Weights of a small image classifier: activation relu.
Rows from block 2 of a small image classifier, named by matrix and row number. Rows with one number belong to one channel. Each number is 128 + 32 x the weight over its row's rms, rounded and kept within 0 to 255. All counts start at 0. After the name is the row's rms in percent of the matrix's.
After each channel's rows are labels from the 100 images, of 14976, where the channel reaches its highest value: "responds to" is what is common among them; "colour at peak" is the nearest of a few named colours to the mean colour under the peak. Only what is clearly more common there than usual is listed. The data: stained colorectal tissue patches (NCT-CRC-HE-100K).
# convs1: grouped (20 groups) 3x3 conv, stride 2 (model.blocks.2.convs.1.weight, 160x8x3x3), inputs within the group 0-7, a 3x3 kernel for each
# convs2: expand pointwise conv (model.blocks.2.convs.2.weight, 160x160x1x1, transposed), outputs 0-79

convs1.124 135 [114 106 116 117 114 112 112 120 124 118 119 126 130 115 133 118 116 127  82  74  81  85  79  82  77  69  91  86  63  78  81  67  68  75  64  60  88  84  97  88  92 100  92  94 104 115 103 118 130 115 126 126 115 135 109  94  94  99  98  97 116  93 103 122 106 121 116 124 132 132 126 125]
convs2.124 102 [ 90  91 132  88  90 148 124 134 156 130 145 101  94 119 114 121 119 163 132 105 128 104 162 113 123  80  84 139 119  88  70  74  50 115 105  79  88 100  60 100 162 136  98 160 129 110 137 215 156 140 128 155 101 151  87 110 138 132 114 159 110  99 123  81 146  51 115 186  64  79  55 140 191 155 146 118 105 124 159 159]
responds to: tissue: smooth muscle; tissue: debris
colour at peak: brown

convs1.37 075 [136  88 138 122 122 142 127 143  91 101 127 114  81 152 153  83 156 131  91 128 127 105 126 152  97 155 115  90 103 113  61 160 153  94 136 130 145 162 151 172 199 201 158 186 182 157 153 132 142 158 152 138 174 148 159 108 159 146 149 155 158 155 130  78  76  76  86  99 112  95  92  69]
convs2.37 085 [ 79 139 148 170 133 129 109 134 150 165 144 106 125 130 158 137 132 116 128 188  93 118 158 127 122 105 139 195 151 186 128 156 142  76 159 113 102 103 112 140 194 109 148 212 153 153 106 136 132 163 126 153 221 134  78 141 236 179 109 158 142 103 132 118 125 189 140 174  98 150 112 125 146 154 110 132 162 131 144 164]
responds to: tissue: debris; tissue: cancer-associated stroma
colour at peak: white

convs1.123 113 [123 117 115 124 128 123 136 117 132 116 124 116 130 116 126 125 117 139  81  88  91  87  79  89  92  86  83  51  59  61  65  59  68  74  69  70  78  94  90  87 106  91 105  96  97 130 122 110 118 110 120 128 100 132 114  99 104 108  96 105 113  88  92 129 126 127 138 122 120 136 128 125]
convs2.123 113 [ 79 125 166  90 107 141 146 114 154 113 119 106  97 114 117 104 136 154 115 106 146 115 135 141 141  85  62 125 106 120  59  97  82 106 127  38  78  91  66 106 189 152 130 153 142 138 152 193 143 179 166 168 133 155 100 134 155 151 110 143 115 111 119 106 148  71 114 166  61 101  72 123 195 168 135  94 136 132 159 182]
responds to: tissue: smooth muscle; tissue: debris
colour at peak: grey; brown

convs1.0 086 [ 87 133 140  87 124 149  93 133 180  75 142 137  86 129 164  75 139 180 147 117  84 106  66 131  89  81 135  54 101 128  58 110 164  72 113 175 117 116 121  87  97 140  86  92 139 153 118  98 118  98 157 107 124 175 102 154 148 109 129 164  97 134 194 157 141 118 130  92 136 131 100 158]
convs2.0 089 [180 171 153 138 119 193 190 138 134 166 126 139 174 175 145 145 172 165 135 146 167 151 164 160 204 141 125 151 199 131  90 144 135 175 140 117 210 143  97 110 124 143 185 149 149 191 171 155 158 178 130 118 161 160 132 159 163 166 168 159 145 167 122 122  96  92 146 154 137 184  86 165 141 137 174 115 228 150 133 124]
responds to: tissue: debris; tissue: cancer-associated stroma
colour at peak: pink

convs1.46 049 [134 142 129 134 120 141 119 105 128 134 108  93  92 109 102 120 123 102 102  94  84  84  84  61  91  81  89 117 109 100  93 122 113 128 124 120 114 121 108 102 126  79 106 108  62  69  75  88  65  76  48  83  97  61 104  89 140  93 116 109 101 111 131 112 139  87  94 120 130  96 119 101]
convs2.46 096 [ 71  95  74 108 101 117 131 101 120 123 103  91 128 129  78  92  90 103  78  90 156 130 152 100 152  84 114  96  83 138 103 108  94 134 142  86 138  87 107 141 144  65 130  75 125 153  94 122  84 162 143 161 117  73 100  99 123  84 122 153  89  93 137  85 113  84  75 161  85 114 116  86 153 154 119 137 138 102 153 126]
responds to: tissue: debris
colour at peak: pink

convs1.67 107 [ 53  57  51  59  46  58  46  67  54 130 140 154 137 111 121 143 130 129 119 123 143 108 116 131 146 132 122 123 127 144 127 116 136 152 130 135 129 125 155 125 122 133 137 136 126  81  95  90  74  82  75  77  96  89 124 112 132 128 118 131 136 129 117 128 136 148 120 113 108 130 138 104]
convs2.67 114 [172 166 136 121 162 217 142 200 140 133 147 138 153 152 146 153 171 193 150 129 159 149 142 103 150 147 131 153 129 116 129 116  88 160 116 121 161  79 137  93 160 123 107 155 131 132 152 127 139 172 132 128 154 153 126 124  95 129 144 169 138 106 128 146 124  93 103 151 125 117 115 131 181 135 145 112 140 108 137 129]
responds to: tissue: adipose tissue
colour at peak: white

convs1.140 120 [135 112 127 128 120 132 124 122 133  87 108 119  76 111 123  80 105 113 109 122 115  90 106 104  80 102  96 154 156 145 149 164 165 148 164 165 182 165 151 165 180 159 178 157 153 137 153 134 167 164 160 141 150 155 147 164 153 164 189 181 161 188 175 149 148 150 171 191 173 162 172 158]
convs2.140 122 [137 165 154 114 146 138 125 167 193 157 141 132 135 164 150 192 146 174 157  92 107 128 126 132 100 143 112 147  85 100 128 106 104  71 117 148 109  87 117 122 147 176  92 129 150  92 160  91 150 132 109 166 133 162 157 147 138 109 148 155 133 101 106 170 164 113 119 129  77  97  98 126 138 143 158 116 118 138 139 120]
responds to: tissue: adipose tissue
colour at peak: grey

convs1.138 100 [127 118 119 112 131 133 110 117 101  89  90 104  63 108 112  67  71  95  98 111 126  93  84 115  79  72  80 140 151 147 149 160 169 147 182 182 165 156 148 171 185 145 144 163 142 120 141 119 157 164 136 143 137 122 163 165 139 182 189 161 164 162 164 147 148 118 165 181 138 158 143 132]
convs2.138 104 [141 166 143 127 158 161 133 164 190 188 140 148 139 159 136 178 150 177 142 125 126 134 139 129 117 115 108 144 114  94 120 120 121 107 113 105 134 106 116 107 130 196 110 111 119 107 156 137 141 169 119 165 111 170 157 131 125  96 150 135 113  97 103 179 145 107 106 139  92 142  84 114 138 171 165 118 126 170 142 122]
responds to: tissue: adipose tissue
colour at peak: grey

convs1.147 120 [ 84  43  53  72  77 103 133 122 131  94  99 103 115 115 132 131 167 196 130 104 110 103 113 134 137 152 178 121 123 111 116 125 141 125 164 184 118 103 116 116 120 142 130 167 199 119  89  89 104 100 114 116 144 144 115  89  88 101  79  89  91  74  74 120 109 100 118 119 132 135 155 179]
convs2.147 085 [138 138 140  82 148 146 160 163 176 173 165 106 150 159 170 153 156 174 144  91 132  73 120  93 128 164 157 123 114  83 168 166 130 175 135 168 183 187 152 127 117 176 125  62 147 137 159 110 166  76 121 104  56 142 182 119 114  96 194 158  78 107 161 100 145 130 172 130 150 126 147 135 156 162 161 162 133 161 124 159]
responds to: tissue: adipose tissue
colour at peak: pink

convs1.49 061 [118 119 140 115 108 107 146 130 124  81 103 116  99 114  83 101  69 115  87  80 119  90  72  97 103  97  93 119 134 112 116 148 107 131 123  97  84 100  76 106  91  78  95 111 107 100 101 106  81  79  76 105  96 106  99  55 101  74  80  94  76  81 100 135 143  93 103 127 105 106  96  99]
convs2.49 171 [120 103  83 192 164 118  73 134 123 167 116 178  85 129  74  99  82 105 133 205 135 169 170 167 128  93  95 119 175 147  78 102 110  97 148  68 114  62  59  65 163 113 115 170 134  99  94 142  97 170 117 141 149 121  99 115 172 167 115 142 183 156 153 155 113 141  94 174 101 126 119 109 129 116 131 119 139 130 104 127]
responds to: tissue: debris
colour at peak: pink

convs1.18 106 [138 153 154 174 126 209 160 198 210 106 132 113 121 122 144 104 145 126 103 134 131 141 122 175 110 179 166 148 164 175 179 142 216 166 201 207  99  96 110 112 129 122 112  82 106 119 128 121 124 106 148 118 145 147  94 113 106 126 132 123 101 100  92  89 114 129 118 135 141 104 118 134]
convs2.18 078 [131 154  79 123 116 157 121 162 183 176 122 140 161 229 144 184 143 157 156 136 138 128 116 105 111 130 186 120 160 107 109 143 157 203 162 173 188  91 125 108 110 112 119 173 146 186 155 121 140 155 169 120 139 160 126  99 123 105 188 198 125 137 110 108  83  95 190 132  98 130 118 185  96  87 185 135 132  84  95 133]
responds to: tissue: cancer-associated stroma
colour at peak: grey

convs1.143 109 [131 135 135 129 148 142 149 161 159  82  97  92  77 117 108 112 114 144 148 150 186 141 169 165 147 152 163 114 127 144 133 163 154 157 159 168 184 170 176 185 178 179 170 182 186 157 154 140 162 178 155 176 171 153 129 119 122 147 162 147 157 167 150 143 146 136 156 177 156 164 164 150]
convs2.143 096 [145 161 157  97 180 125 143 138 215 184 118 149 147 167 152 183 152 155 124  94  84 148 116 113  98 145 125 107  80  98 172  96 134 127 106 147 112 135 176 143 170 189 100 150 122 104 143 170 168 144 129 141 143 186 100 118 145 117 154 135 101 108  86 166 148 107 101 101  61 132  93 169 146 182 185 151 138 146 165 104]
responds to: tissue: adipose tissue
colour at peak: grey

convs1.20 096 [111  78 161 157 151 180 158 189 210  91  74 121 131 139 154  93 151 126  92  60 135 143 126 174 109 187 179 131  89 157 161 147 187 142 187 206 143 142 128 138 129 145 133 100 125  87  64 149 115 112 136  97 146 126 103 138 107 147 159 136 116 124 125 142 152 143 137 156 154 127 140 156]
convs2.20 076 [128 169 101 137 145 168 143 170 166 156 119 134 152 186 177 168 153 175 193 152 155 170 105 104 148 142 157 137  98 155 162 147 180 170 150 151 191 135 137 119 173 169 132 152 136 186 175 103 165 176 187 165 149 162 158 133 122 113 186 181 148 141 190 108  77  98 157 112 127 128 134 134 146  90 165 146 130 124 112 139]
responds to: tissue: cancer-associated stroma
colour at peak: grey

convs1.126 119 [114 125 118 126 117 116 123 122 117 124 103 119 127 123 132 129 138 136  70  83  79  90  87  77  75  73  80  58  58  61  57  54  60  68  67  67 107 106 113 101 105 113 106 105 114 124 113 123 123 109 127 121 113 126 125 105 131 109  90 115 110 100 101 122 123 113 124 130 108 122 124 114]
convs2.126 134 [ 97 113 153  95 132 146 158 146 178 143 121 119 133 117 115 116 145 158 135 133 147 113 168 139 139  89  83 157 119  98  61 101  96 116 117  57  93 106  65  77 175 167 126 168 154 134 155 191 145 153 127 142 130 153  96 127 173 135 100 128 114 109 138  93 139  73  89 149  57 123  58 140 198 166 153 103 163 114 144 161]
responds to: tissue: smooth muscle; tissue: debris
colour at peak: brown

convs1.23 131 [147  85 158  85 106 179 148  82 189 152  86 125  69  90 170 108  68 166 133  72 146  81 106 176 136  65 162 157 101 167  93 114 197 161  97 188 142 121 123 152 147 124 124 132 124 137  95 155  74  92 152 128  82 164 127 131 109 149 146 120 117 133 123 143 131 137 174 140 104 147 133 125]
convs2.23 127 [122 151 189 105 123 156 182 104 177 170 104 108 126 205 160 159 201 175 151 143 127 171  97 118 100 137 153 114 106 157 111 126 129 188 160 147 174 130 109  82 150 137 141 182 150 191 166  86 138 166 206 148 151 145 128 126 129 110 199 163 137 135 123 122  33  92 187  99 123 112 106 128 139 116 163 107 105 109 133 122]
responds to: tissue: cancer-associated stroma
colour at peak: grey

convs1.142 064 [ 93  93 103  81  88 100  84  77  85 106 115 127 110 141 114 138 126 133 170 149 159 173 152 158 172 162 172 165 162 174 157 171 161 161 149 181  99 103  90  83  85  58  98 107 124 156 139 148 132 132 151 133 110 128 175 164 145 159 127 167 174 139 151 124 161 150 140 174 171 171 149 169]
convs2.142 102 [125 132 134 119 126  91 122 141 138 157 119 157 162 115 123  95 114 136 161  94  78 159 100 118  80 187 117 101  98 123 194  90 119 106 102 175 115 137 183 164 188 142 127 112 149  87 105 164 102 170  81 135 148 140 131 139 143 112 114 130 127 106  94 125 144  67 147 154  75  86 130 155 155 125 156 159  97  86 119 100]
responds to: tissue: adipose tissue
colour at peak: grey

convs1.82 104 [128 154  67  99 111 153 154  76 132 115 155  93 101 107 148 114 122 131 133 174  73  79 111 158 148  77 135 125 151  71 101 103 154 157  99 124 108 152  88 109 151 103 118 118 118 123 149  74  90 108 161 148  85 150 139 210 124  97 110 208 164 108 176 146 161 100  78 108 159 159  89 145]
convs2.82 159 [105 148 193 110 111 151 184  85 137 137 135  95 125 163 145 156 193 134 127 122 123 146  73 120 111 116 134  72  92 161  67 110 134 161 144 143 154 104  72  82 146 122  99 165 166 197 139 112 109 192 192 149 152 109  96 139 127  90 170 188 138 113  92  87  39  75 171  64 102  81  92 153 129 115 146 101  87 113 100 122]
responds to: tissue: cancer-associated stroma
colour at peak: grey

convs1.54 176 [149  73 145  82  97 145 150 146 149 146  80 143  80  91 136 147 138 147 146  77 137  70  88 143 149 145 153 141  72 140  72  90 143 144 151 140 153  79 154  75  99 142 149 148 153 159  81 160  71  98 158 165 153 158 154  77 153  74 104 152 160 153 159 155  89 142  76 106 144 151 160 141]
convs2.54 124 [152 145 136  91 117 140 173 148 141 153 159  88 137 175 139 151 162 166 146  97 121 130 105 122 147 160 166 123 143 137 168 125 126 188 128 188 214 170 157 128 167 165 130 173 156 173 163  96 134 177 175 166 133 133 170 122 125  84 198 188 115 124 116 126  59  86 180  94 160 140 132 161 142 107 157 146 130 109 127 125]
responds to: tissue: adipose tissue
colour at peak: pink

convs1.139 081 [105 128 131 111 144 132 103 123 145  70  75  81  63 101  96  67  79 110 127 117 158 116 111 127  93 100 125 121 144 141 115 150 147 132 173 186  71  62  67  64  80  75 102 106 127  79 105 122 126 136 130 157 144 174 137 142 136 163 175 154 167 169 162 108  98 100 149 149 139 151 132 127]
convs2.139 092 [101 157 140 146 179 112 144 153 152 153 136 144 100 129 111 163 156 137 117 152  94 150 147 169  99 110 112 156 128  45 157  84 110 116  92 140 120 145 126 129 173 177 100 139  93 101 138 178 126 156 101 174  80 131 164 113 139 119 144 166 158  88 106 168 133  78 120 151  93 144  68 128 173 193 193 117 167 160 162 163]
responds to: tissue: adipose tissue
colour at peak: grey

convs1.15 112 [102  93 117 113  85  87 109  86  87 106  81 100  94  85  73  98  86  77 121  86  86 112  70  87 108  82  76 113 113 112  95  84  81  89  87 101 119 144 113 127 109 110 138 126 108 129 110 123  82  86 102  95  90  90 103 127 115 115  97 107 101  88  72 122  96 119  97  96  89 133  94  94]
convs2.15 105 [172 168  65 143 140 216  77 176 132 155 136 129 161 181 116 105 121 201  90 151 164 153 177 148 134  99  64 149 158 126 103 119 103 105 119 110 107 146 116 144 107 149 146 133 105 103 127 189 147 123  75  96 141 156 134 101 165 157  84  57 131 184 137 138 177 149  32 139 198 150 125 120 105  92  98  69 170 158 122 139]
responds to: tissue: tumour epithelium; tissue: lymphocytes; tissue: debris
colour at peak: grey

convs1.158 091 [140 148 137 144 169 167 144 177 187 155 162 152 142 166 182 153 175 185 131 153 133 135 141 148 121 153 137  88  94  98  90  65 105 108 126 131 125 134 128 116 178 174 136 187 172  74  70  88  65  63  79 112  97 111 133 149 110 108 123 147 111 151 146 132 151 136 132 152 154 146 162 170]
convs2.158 105 [129 127 141  87 166 121 146  89 176 172  84 119 144 147 138 190 145 183  98  76 124 110 157 114 117 104 157 142 147 114 119 107 110 138 135 109 142 110 107 102 159 179 110 156 157 131 149 177 150 164 128 143 125 167 130 137 166 114 163 156  60 100 110 149 121  84 149  93  91 147 112 157 148 166 163 145 135  94 150 126]
responds to: tissue: cancer-associated stroma; tissue: adipose tissue
colour at peak: pink

convs1.44 063 [199 164 150 201 170 143 174 154 115 103 109  88  90 104  82 103  81  83 119 122 111  74  96  83 103  91 105 109 119 104  93 123 102 114 103 100 118  97 122 109 128 109  96 113  99 123 103 101  93 115  97  80 109 102 151 150 123 139 142  80 144 130  70 121 108 105  91 113  75  99  78  61]
convs2.44 098 [109 125 124 153 116 143 141 131 157 164 122 121 107 176 115  87 125 139  73 164 173 174 172 109 140 102  75 161  44 137 125 100 118 128 125  66 122  93  93 116 182 107 128 173 144 134 108 129 106 175 122 170 163 116 148 147 173 143 142 132 132 141 146 119 102 156  98 145 126 114 139  89 126 149 127 134 122 127 157 168]
responds to: tissue: debris
colour at peak: white

convs1.120 103 [121 125 123 115 124 112 121 132 130 131 124 125 119 126 123 121 114 122 100  79  90  87  82  93  96  84 104  39  50  57  44  50  55  66  53  51 108 115 131  95 114 126 108 125 129 128 114 134 116 116 130 122 129 122 104 109 109 113  89 111 112 111 133 134 124 127 127 126 124 124 124 126]
convs2.120 114 [ 74 102 167  85 113 143 155 130 168 125 120 130  95 128 109 102 158 162 117 131 144 107 187 128 144 104  83 142 116  88  59  89  92 116 106  68  81 101  52  83 174 161 121 167 134 122 133 192 153 166 137 126 138 158  72 117 156 119 113 146 126  90 113  83 145  69  99 157  63 105  62 121 206 176 154  85 155 123 135 171]
responds to: tissue: smooth muscle; tissue: debris
colour at peak: brown

convs1.50 132 [ 93  73 101  89 165 116  97 141 118  89  84 123  95 170 121  99 154 120 100  82 116  94 172 111 101 158 124 103  87 104  96 161 119 101 146 123  87  80 105  92 175 111  87 146 113  98  75 102  96 177 119  92 140 109  84  76 101  79 167  96  86 143 110  88  80  90  92 175 115 108 142 117]
convs2.50 141 [ 90 142 193 103 100 106 143 110 114 122 169 106  70 126 124 117 116 127 105 140 105 144 150 172  92  83 115 144 171 117 103 122  75 117 116 116  77  67 101 101 191 111  91 203 138 135 104 105 109 202 145 205 155 108 152 120 153  86 158 207 202  74  71 135  73 146 128 102 132 118  93  97 184 169  74  85 113 162 126 127]
responds to: tissue: adipose tissue
colour at peak: pink

convs1.12 113 [144  62 142 143  83 165 108 152 144 138  77 125 127  83 138 111 144 131 126  86 145 142  53 164 119 168 153 142  81 135 133  65 155 117 150 152 152  86 159 156  65 156 139 166 148 123 100 137 111  72 129 123 142 128 151 103 172 177  75 175 138 173 177 125  72 137 113  63 143 113 136 113]
convs2.12 084 [160 137  90 144 113 184 147 167 152 199 138 135 174 209 117 180 183 167 140 126 175 156  96 121 128 151 180 102 167 131  89 139 137 189 162 137 205 133  87 112 133 141 156 177 118 186 160 125 148 174 167 135 132 150 134  95 130  99 183 183 127 143 102  87  52  60 172 106 131 148  91 156  99  86 180 111 141 102 108 128]
responds to: tissue: cancer-associated stroma
colour at peak: grey

convs1.127 101 [185 143 161 168 159 166 188 177 192 145 166 166 155 160 185 178 193 187 101 141 122 124 158 157  98 149 146 123 131 126 130 138 141 105 125 123 115 115 112 130 114 115 119 106 128 150 167 150 154 157 172 175 182 195 155 131 129 133 135 122 138 132 118 173 150 147 160 163 165 182 168 176]
convs2.127 085 [169 135 116 146 136 121  87 189 155 178 169 168  82 197  79 163 119 116 147 137 121 192 136 130  96 132 158 140 122 140 197 100 130 177 122 190 120 126 174 132  90  57  44 120 117 113 100 164  79 115 125 116  83  86 162 110 110 144 188 145 127 148 107 155 138 126 153 135 202 112 146 125 118 129 124 116  68 119 108 101]
responds to: tissue: adipose tissue
colour at peak: pink

convs1.27 056 [125 182 163 142 111 111 139 103 103 148 204 142 185 149  96  81 114  94 164 202 113 144 126 112 113 128  98 102 149 120 121 131  93  90 135  97 142 201  76 173 108  84 117 118 121 137 146 102 150 126 115 126 103  79 133 144 126 109  97 118 104  97 109 200 204 106 179 145 106 109  79 102]
convs2.27 078 [150 211 115 167 153 183 152 161 106 115 134 163 152 151 123 158 160 158 170 127 101 137  98  82 105 118 115 123 125 140  85 110 152 113 146 133 124  40  66  38  96 105 146 150 110 118 161 140 138 106 127 102 167  99  92 110 100 153 130 129 119 125 115 160 115  61 112 139  50 114  57  88 107  90 122  69 124 107 131 145]
responds to: tissue: smooth muscle; tissue: cancer-associated stroma
colour at peak: pink

convs1.40 058 [129 138 136 121 131 146 130 117 115 104  71  78  69  95  89  96  85  83 112 112 135  96 106 127 128 118  90  87  91  74  65  78  90  72  55  81 142 113 127  98  94  89  87  97  77 137 122 130  93 117 135 123 109 126 115 128 132 101 116 128 109  92  98  73  93 124  93 107  90 103  79  82]
convs2.40 083 [ 79  88  72 177 158 100  94  98 117 135 118 152 112 135  42 134 100  97  90 152 147 127 126 112 123  82  94 123 117 133 107 111  97  99 105  74  90  92 104 102 130 111 140 111 127 115 103 110  75 176 118 162 159  79 133 110 132 114 177 168 119  69 105 131  70  79  81 140  79 133  99 113  97 107 103 101 142  63 173 108]
responds to: tissue: debris
colour at peak: pink

convs1.148 146 [116 105 113 123 115 105 118 112 128 133 156 137 160 119 183 152 200 211 156 163 140 157 127 151 148 174 185 147 144 139 163 135 148 149 192 188 137 170 146 169 130 177 157 194 221 149 142 130 145 106 133 135 162 142 126 124 122 124 107 104 104  96 107 140 153 130 157 111 156 150 176 181]
convs2.148 082 [157 135  69  89 122 106  94 183 158 173 173 137 128 160  88 116  89 154 154  84 107  92  65 146  93 151 133  65 133 136 184 126 147 149 120 227 166 164 181 170  67 174  66  97 102 106 170 127 173  73 125  78  41 187 182  85 103  95 122 129 116  91 138 102 160 116 124 132 151 123 147 130  83  56 120 165  74 120 112  95]
responds to: tissue: adipose tissue
colour at peak: pink

convs1.77 061 [ 54  88  76 123 115 154  68 156 134 116 112 137 135 118 130 142 143 132  63 102  89  87  87 142 119 127 110 135 103 112 137 150 140 170 132 120  74  85  83  92  92 111 113 112  82  69  77  53  98 128  92  75 120  77 125 121 109 161 127 143 130 119 152 163 163 167 144 145 172 174 148 152]
convs2.77 101 [127 133 131 126 161  80 118 115 150 164 134 156 137 172 124 140 135 152 132 124 135  98 147 148 109 153 136 159 140  89 125 128  74 138 154 145 161 107 146 132 204 115 113 194 121 105 104 148  95 219 108 162 155 121 160 121 159 153 109 152 168  85  88 111 102  95 151 143 140 101 149 175 167 134 116 156 145 156 170 155]
responds to: tissue: debris
colour at peak: pink

convs1.83 104 [105  95 158 143  88  94  84 171 142  90 112 101 166 143 139 106 156 141 128  98 126 155 121  54 100 166 131 135  95 127 140 108  73  75 174 137 140 176 156 173 168 156 125 154 122 114  97 149 164 100  69 103 166 132 115 119 181 167  71 131 122 188 151 115  81 127 160 106  69  99 169 133]
convs2.83 143 [129 151 179 101 149 151 195 113 170 173 135  93 135 189 164 159 222 161 120 139 139 154  92 109 120 150 162  88 138 159 113 139 137 186 133 157 159 111  95  96 193 122 145 169 180 213 149 118 130 204 177 172 171 128 131 148 134 100 188 178 140 115 112  95  47  99 172  72 122 115 108 159 151 109 166 123 107 109 123 143]
responds to: tissue: cancer-associated stroma
colour at peak: grey