config.toml
image_size = 32
cutout = 0.4
num_classes = 9
channel_attention = "se"
loss = "cross_entropy"
init = "trunc_normal_002"
residual_init = "none"
optimizer = "adamw"
beta1 = 0.9
batch_size = 64
lr_schedule = "cosine"
final_lr_fraction = 0
Rows from block 9 of a small image classifier, named by matrix and row number. Rows with one number belong to one channel. Each number is 500 + 50 x the weight over its row's rms, rounded and kept within 0 to 999. All counts start at 0. Numbers have three digits each.
After each channel's rows are labels from the 100 images, of 14976, where the channel reaches its highest value: "top examples" is what is common among them. Only what is clearly more common there than usual is listed. The data: stained colorectal tissue patches (NCT-CRC-HE-100K). In brackets: how many of the 100, against the usual share in percent.
# convs1: grouped (40 groups) 3x3 conv (model.blocks.9.convs.1.weight, 320x8x3x3), inputs within the group 0-7, a 3x3 kernel for each
# convs2: expand pointwise conv (model.blocks.9.convs.2.weight, 320x320x1x1, transposed), outputs 0-63

convs1.300:491471481555545492486484475560598554597660556552608561502527515533549507510514427481447463525495451492487470548579546575628591555590565525524546516484528514528506488447464538499466475468462493451472544537491487486445
convs2.300:540469464536541479532503439499449478523483533443467571485457533486438508560477529431560520416499521478500478447473451473480490536518489485446521457466415511528412462458466483523456532469528543
top examples: tissue: mucus (81 vs 9.1)

convs1.43:422475510547528480510495504499492503437435477546416462477479479462568505407638526478413408433527455446536486508532533526550598513540576484505526475405468540457485475516514523474483614455481451433433430594508442543494
convs2.43:480512556527493446455517530450519483426512429543446489501492496583497506462465440488482399482437544495565530534479535450497511476465513522565411594445521423553528526530555520503432541506527512
top examples: tissue: adipose tissue (100 vs 10.3)

convs1.64:434444501535542455501379522434446512552580465462416532485453478519598485460406555463455508574587471498399559492482500538574451512487507443423520575558463509376563519486465551519444504464500513512474536546452522463518
convs2.64:556526524598400432528549432434550537498486572474510537598545583385540589567437568449519487441423501403492519420443457546526448524493454465457506420475402484496513466500500482493445490524472460
top examples: tissue: adipose tissue (45 vs 10.3); tissue: mucus (26 vs 9.1)

convs1.156:496443513553539456454529519504457513526542445456523532519434568534564417432547551505442547539545414416517522518461531552566466461534530519427552560572439445581569508441544566548427444542560505433525541538412433545551
convs2.156:456490492527413473458440468442491414493410470456429570468450438405434488483486476472440397473452548453454506428526468476471519568428474514461563468550531522430452503485531469500474494556470474
top examples: tissue: mucus (69 vs 9.1)

convs1.111:517520497553479537518508473533540506574512523520532513507566507580564566497541522539568541566657567530583539517569515562590571526545522507560484542524550485521514507542474544545567503529495529587516578625594523553545
convs2.111:508530571564494521552481554493584526489574569520525597588564539623507581525506538500508581469533385578594513532402497466479495451456501534514414489460528500450469472475498460440476508476489495
top examples: tissue: mucus (42 vs 9.1)

convs1.72:522473452449511515472504551567480475461565530475461528569462463517578486480458481536484448531607529460473500434411384514556465539432511539461430430497534457493538390414439514575453474506457522463409417522536407521556
convs2.72:548489476588454452504581439430481420465415591454454549524468515425497584462444573393442430467427486465439532475489467528510507468503432443496472337468378478509442405474507473491475448467409458
top examples: tissue: adipose tissue (74 vs 10.3)

convs1.295:507471489497568531518415463490438433453544472502401432474433420466564485499380416541501507464552519535451485502466498491580524505384445484468458458556525511390430533511529502584524514453495497488493500595542530398444
convs2.295:547463589533527514493565573487550492490487545589521520504493533493555549507545542503455446525497463534499566537510513490533531451526524468437500569516596454518534560474542498492537496546520485
top examples: tissue: adipose tissue (72 vs 10.3)

convs1.154:491522506515554431524523469490522507530555424528522458540563485564595433549551439502550517540544420516503458504512521548575415545542484549554498579585436580549419523549492568569430546540440522549495539576414534538421
convs2.154:457476436519446466422465469430436426505437450427424545457408455358418484453505447477393407501433566451461487415517442440474473564457451489477548488510532461418510484451508446482476507519459494
top examples: tissue: mucus (70 vs 9.1)

convs1.299:479517429506542507557414587530573528555610570565563565480547488487542479559431502515547452460514476554449566524554512558599576553568553529523524478512505534509548504548475477528461542434585471526397487558487540422554
convs2.299:515517482549460466513480450484445479525461482462450559482496487463427507555484503455514503449475560483492469445485449572487483517513517473439539475491423512531412480494482476523436521499533526
top examples: tissue: mucus (34 vs 9.1)

convs1.61:461512440488617521487510485464530501490593511456492451581612595569622576582577608454482471451645541466474473460494496467533480518524484515521494468536537525504498531534490532594555471497530499533501481577490473504490
convs2.61:527444494594503511465567518523481565462487560567503571528443513443596598447508527443414472444494511480520576475534585438524475437508478489581516499541518471510546492555534485448501500376527496
top examples: tissue: mucus (32 vs 9.1)

convs1.27:452428523408478566549581594487522566524583572481536524489524517522551557537566514397385472404435520464509530455541459472540527438477487504575547552562540544573517500508511471476617496580559461519482489485529469489476
convs2.27:458481416486591546512480516481444537542522543393526480460505466550474494510508445558531517527545517523444474499525469491484455551508479440507625476607492568513499597560511548443623546406525480
top examples: tissue: mucus (61 vs 9.1); tissue: debris (31 vs 11.1)

convs1.59:424481477516621521445457458439530523519585539457447456565583568541626552551570561451486506535611525450463444458469463522575452487465449520536527487570559505490490441492489495610508434495458487525522475575486455506502
convs2.59:486476504610513493444578549531526524445490552537501588533428496434534604406546545439372466436451449498505531499559491423507508454507481513569516455566565433453511495539511482442516542463523476
top examples: tissue: adipose tissue (37 vs 10.3); tissue: mucus (29 vs 9.1)

convs1.91:509472449453600566505455430468437425487602560485423448489440458446565525489492409516525526506569523482487520492465479463459481447449442493540530531594523504505501494414445454606579515453421505559450589553529510541571
convs2.91:445541391504510491515511581469381524465509481410454548499418527554525471462480466452504502491433492510604425485517454429566371476545554652459521496548521498500573427465431404493580431426452426
top examples: tissue: mucus (26 vs 9.1)

convs1.137:496511497509641515492510495469463458463590446435462450481462469450550448461460469477447469455583437449444463456442459461578432442442446437418438433579428436435439493514490513612514501503491500504504506605508501507519
convs2.137:516478470522531550461508520485490490542523514493525542510464535523490514456560525466468523478546510543518501541585488509488437444517508475420529478511488468540502530536476502492535540484407497
top examples: tissue: adipose tissue (65 vs 10.3)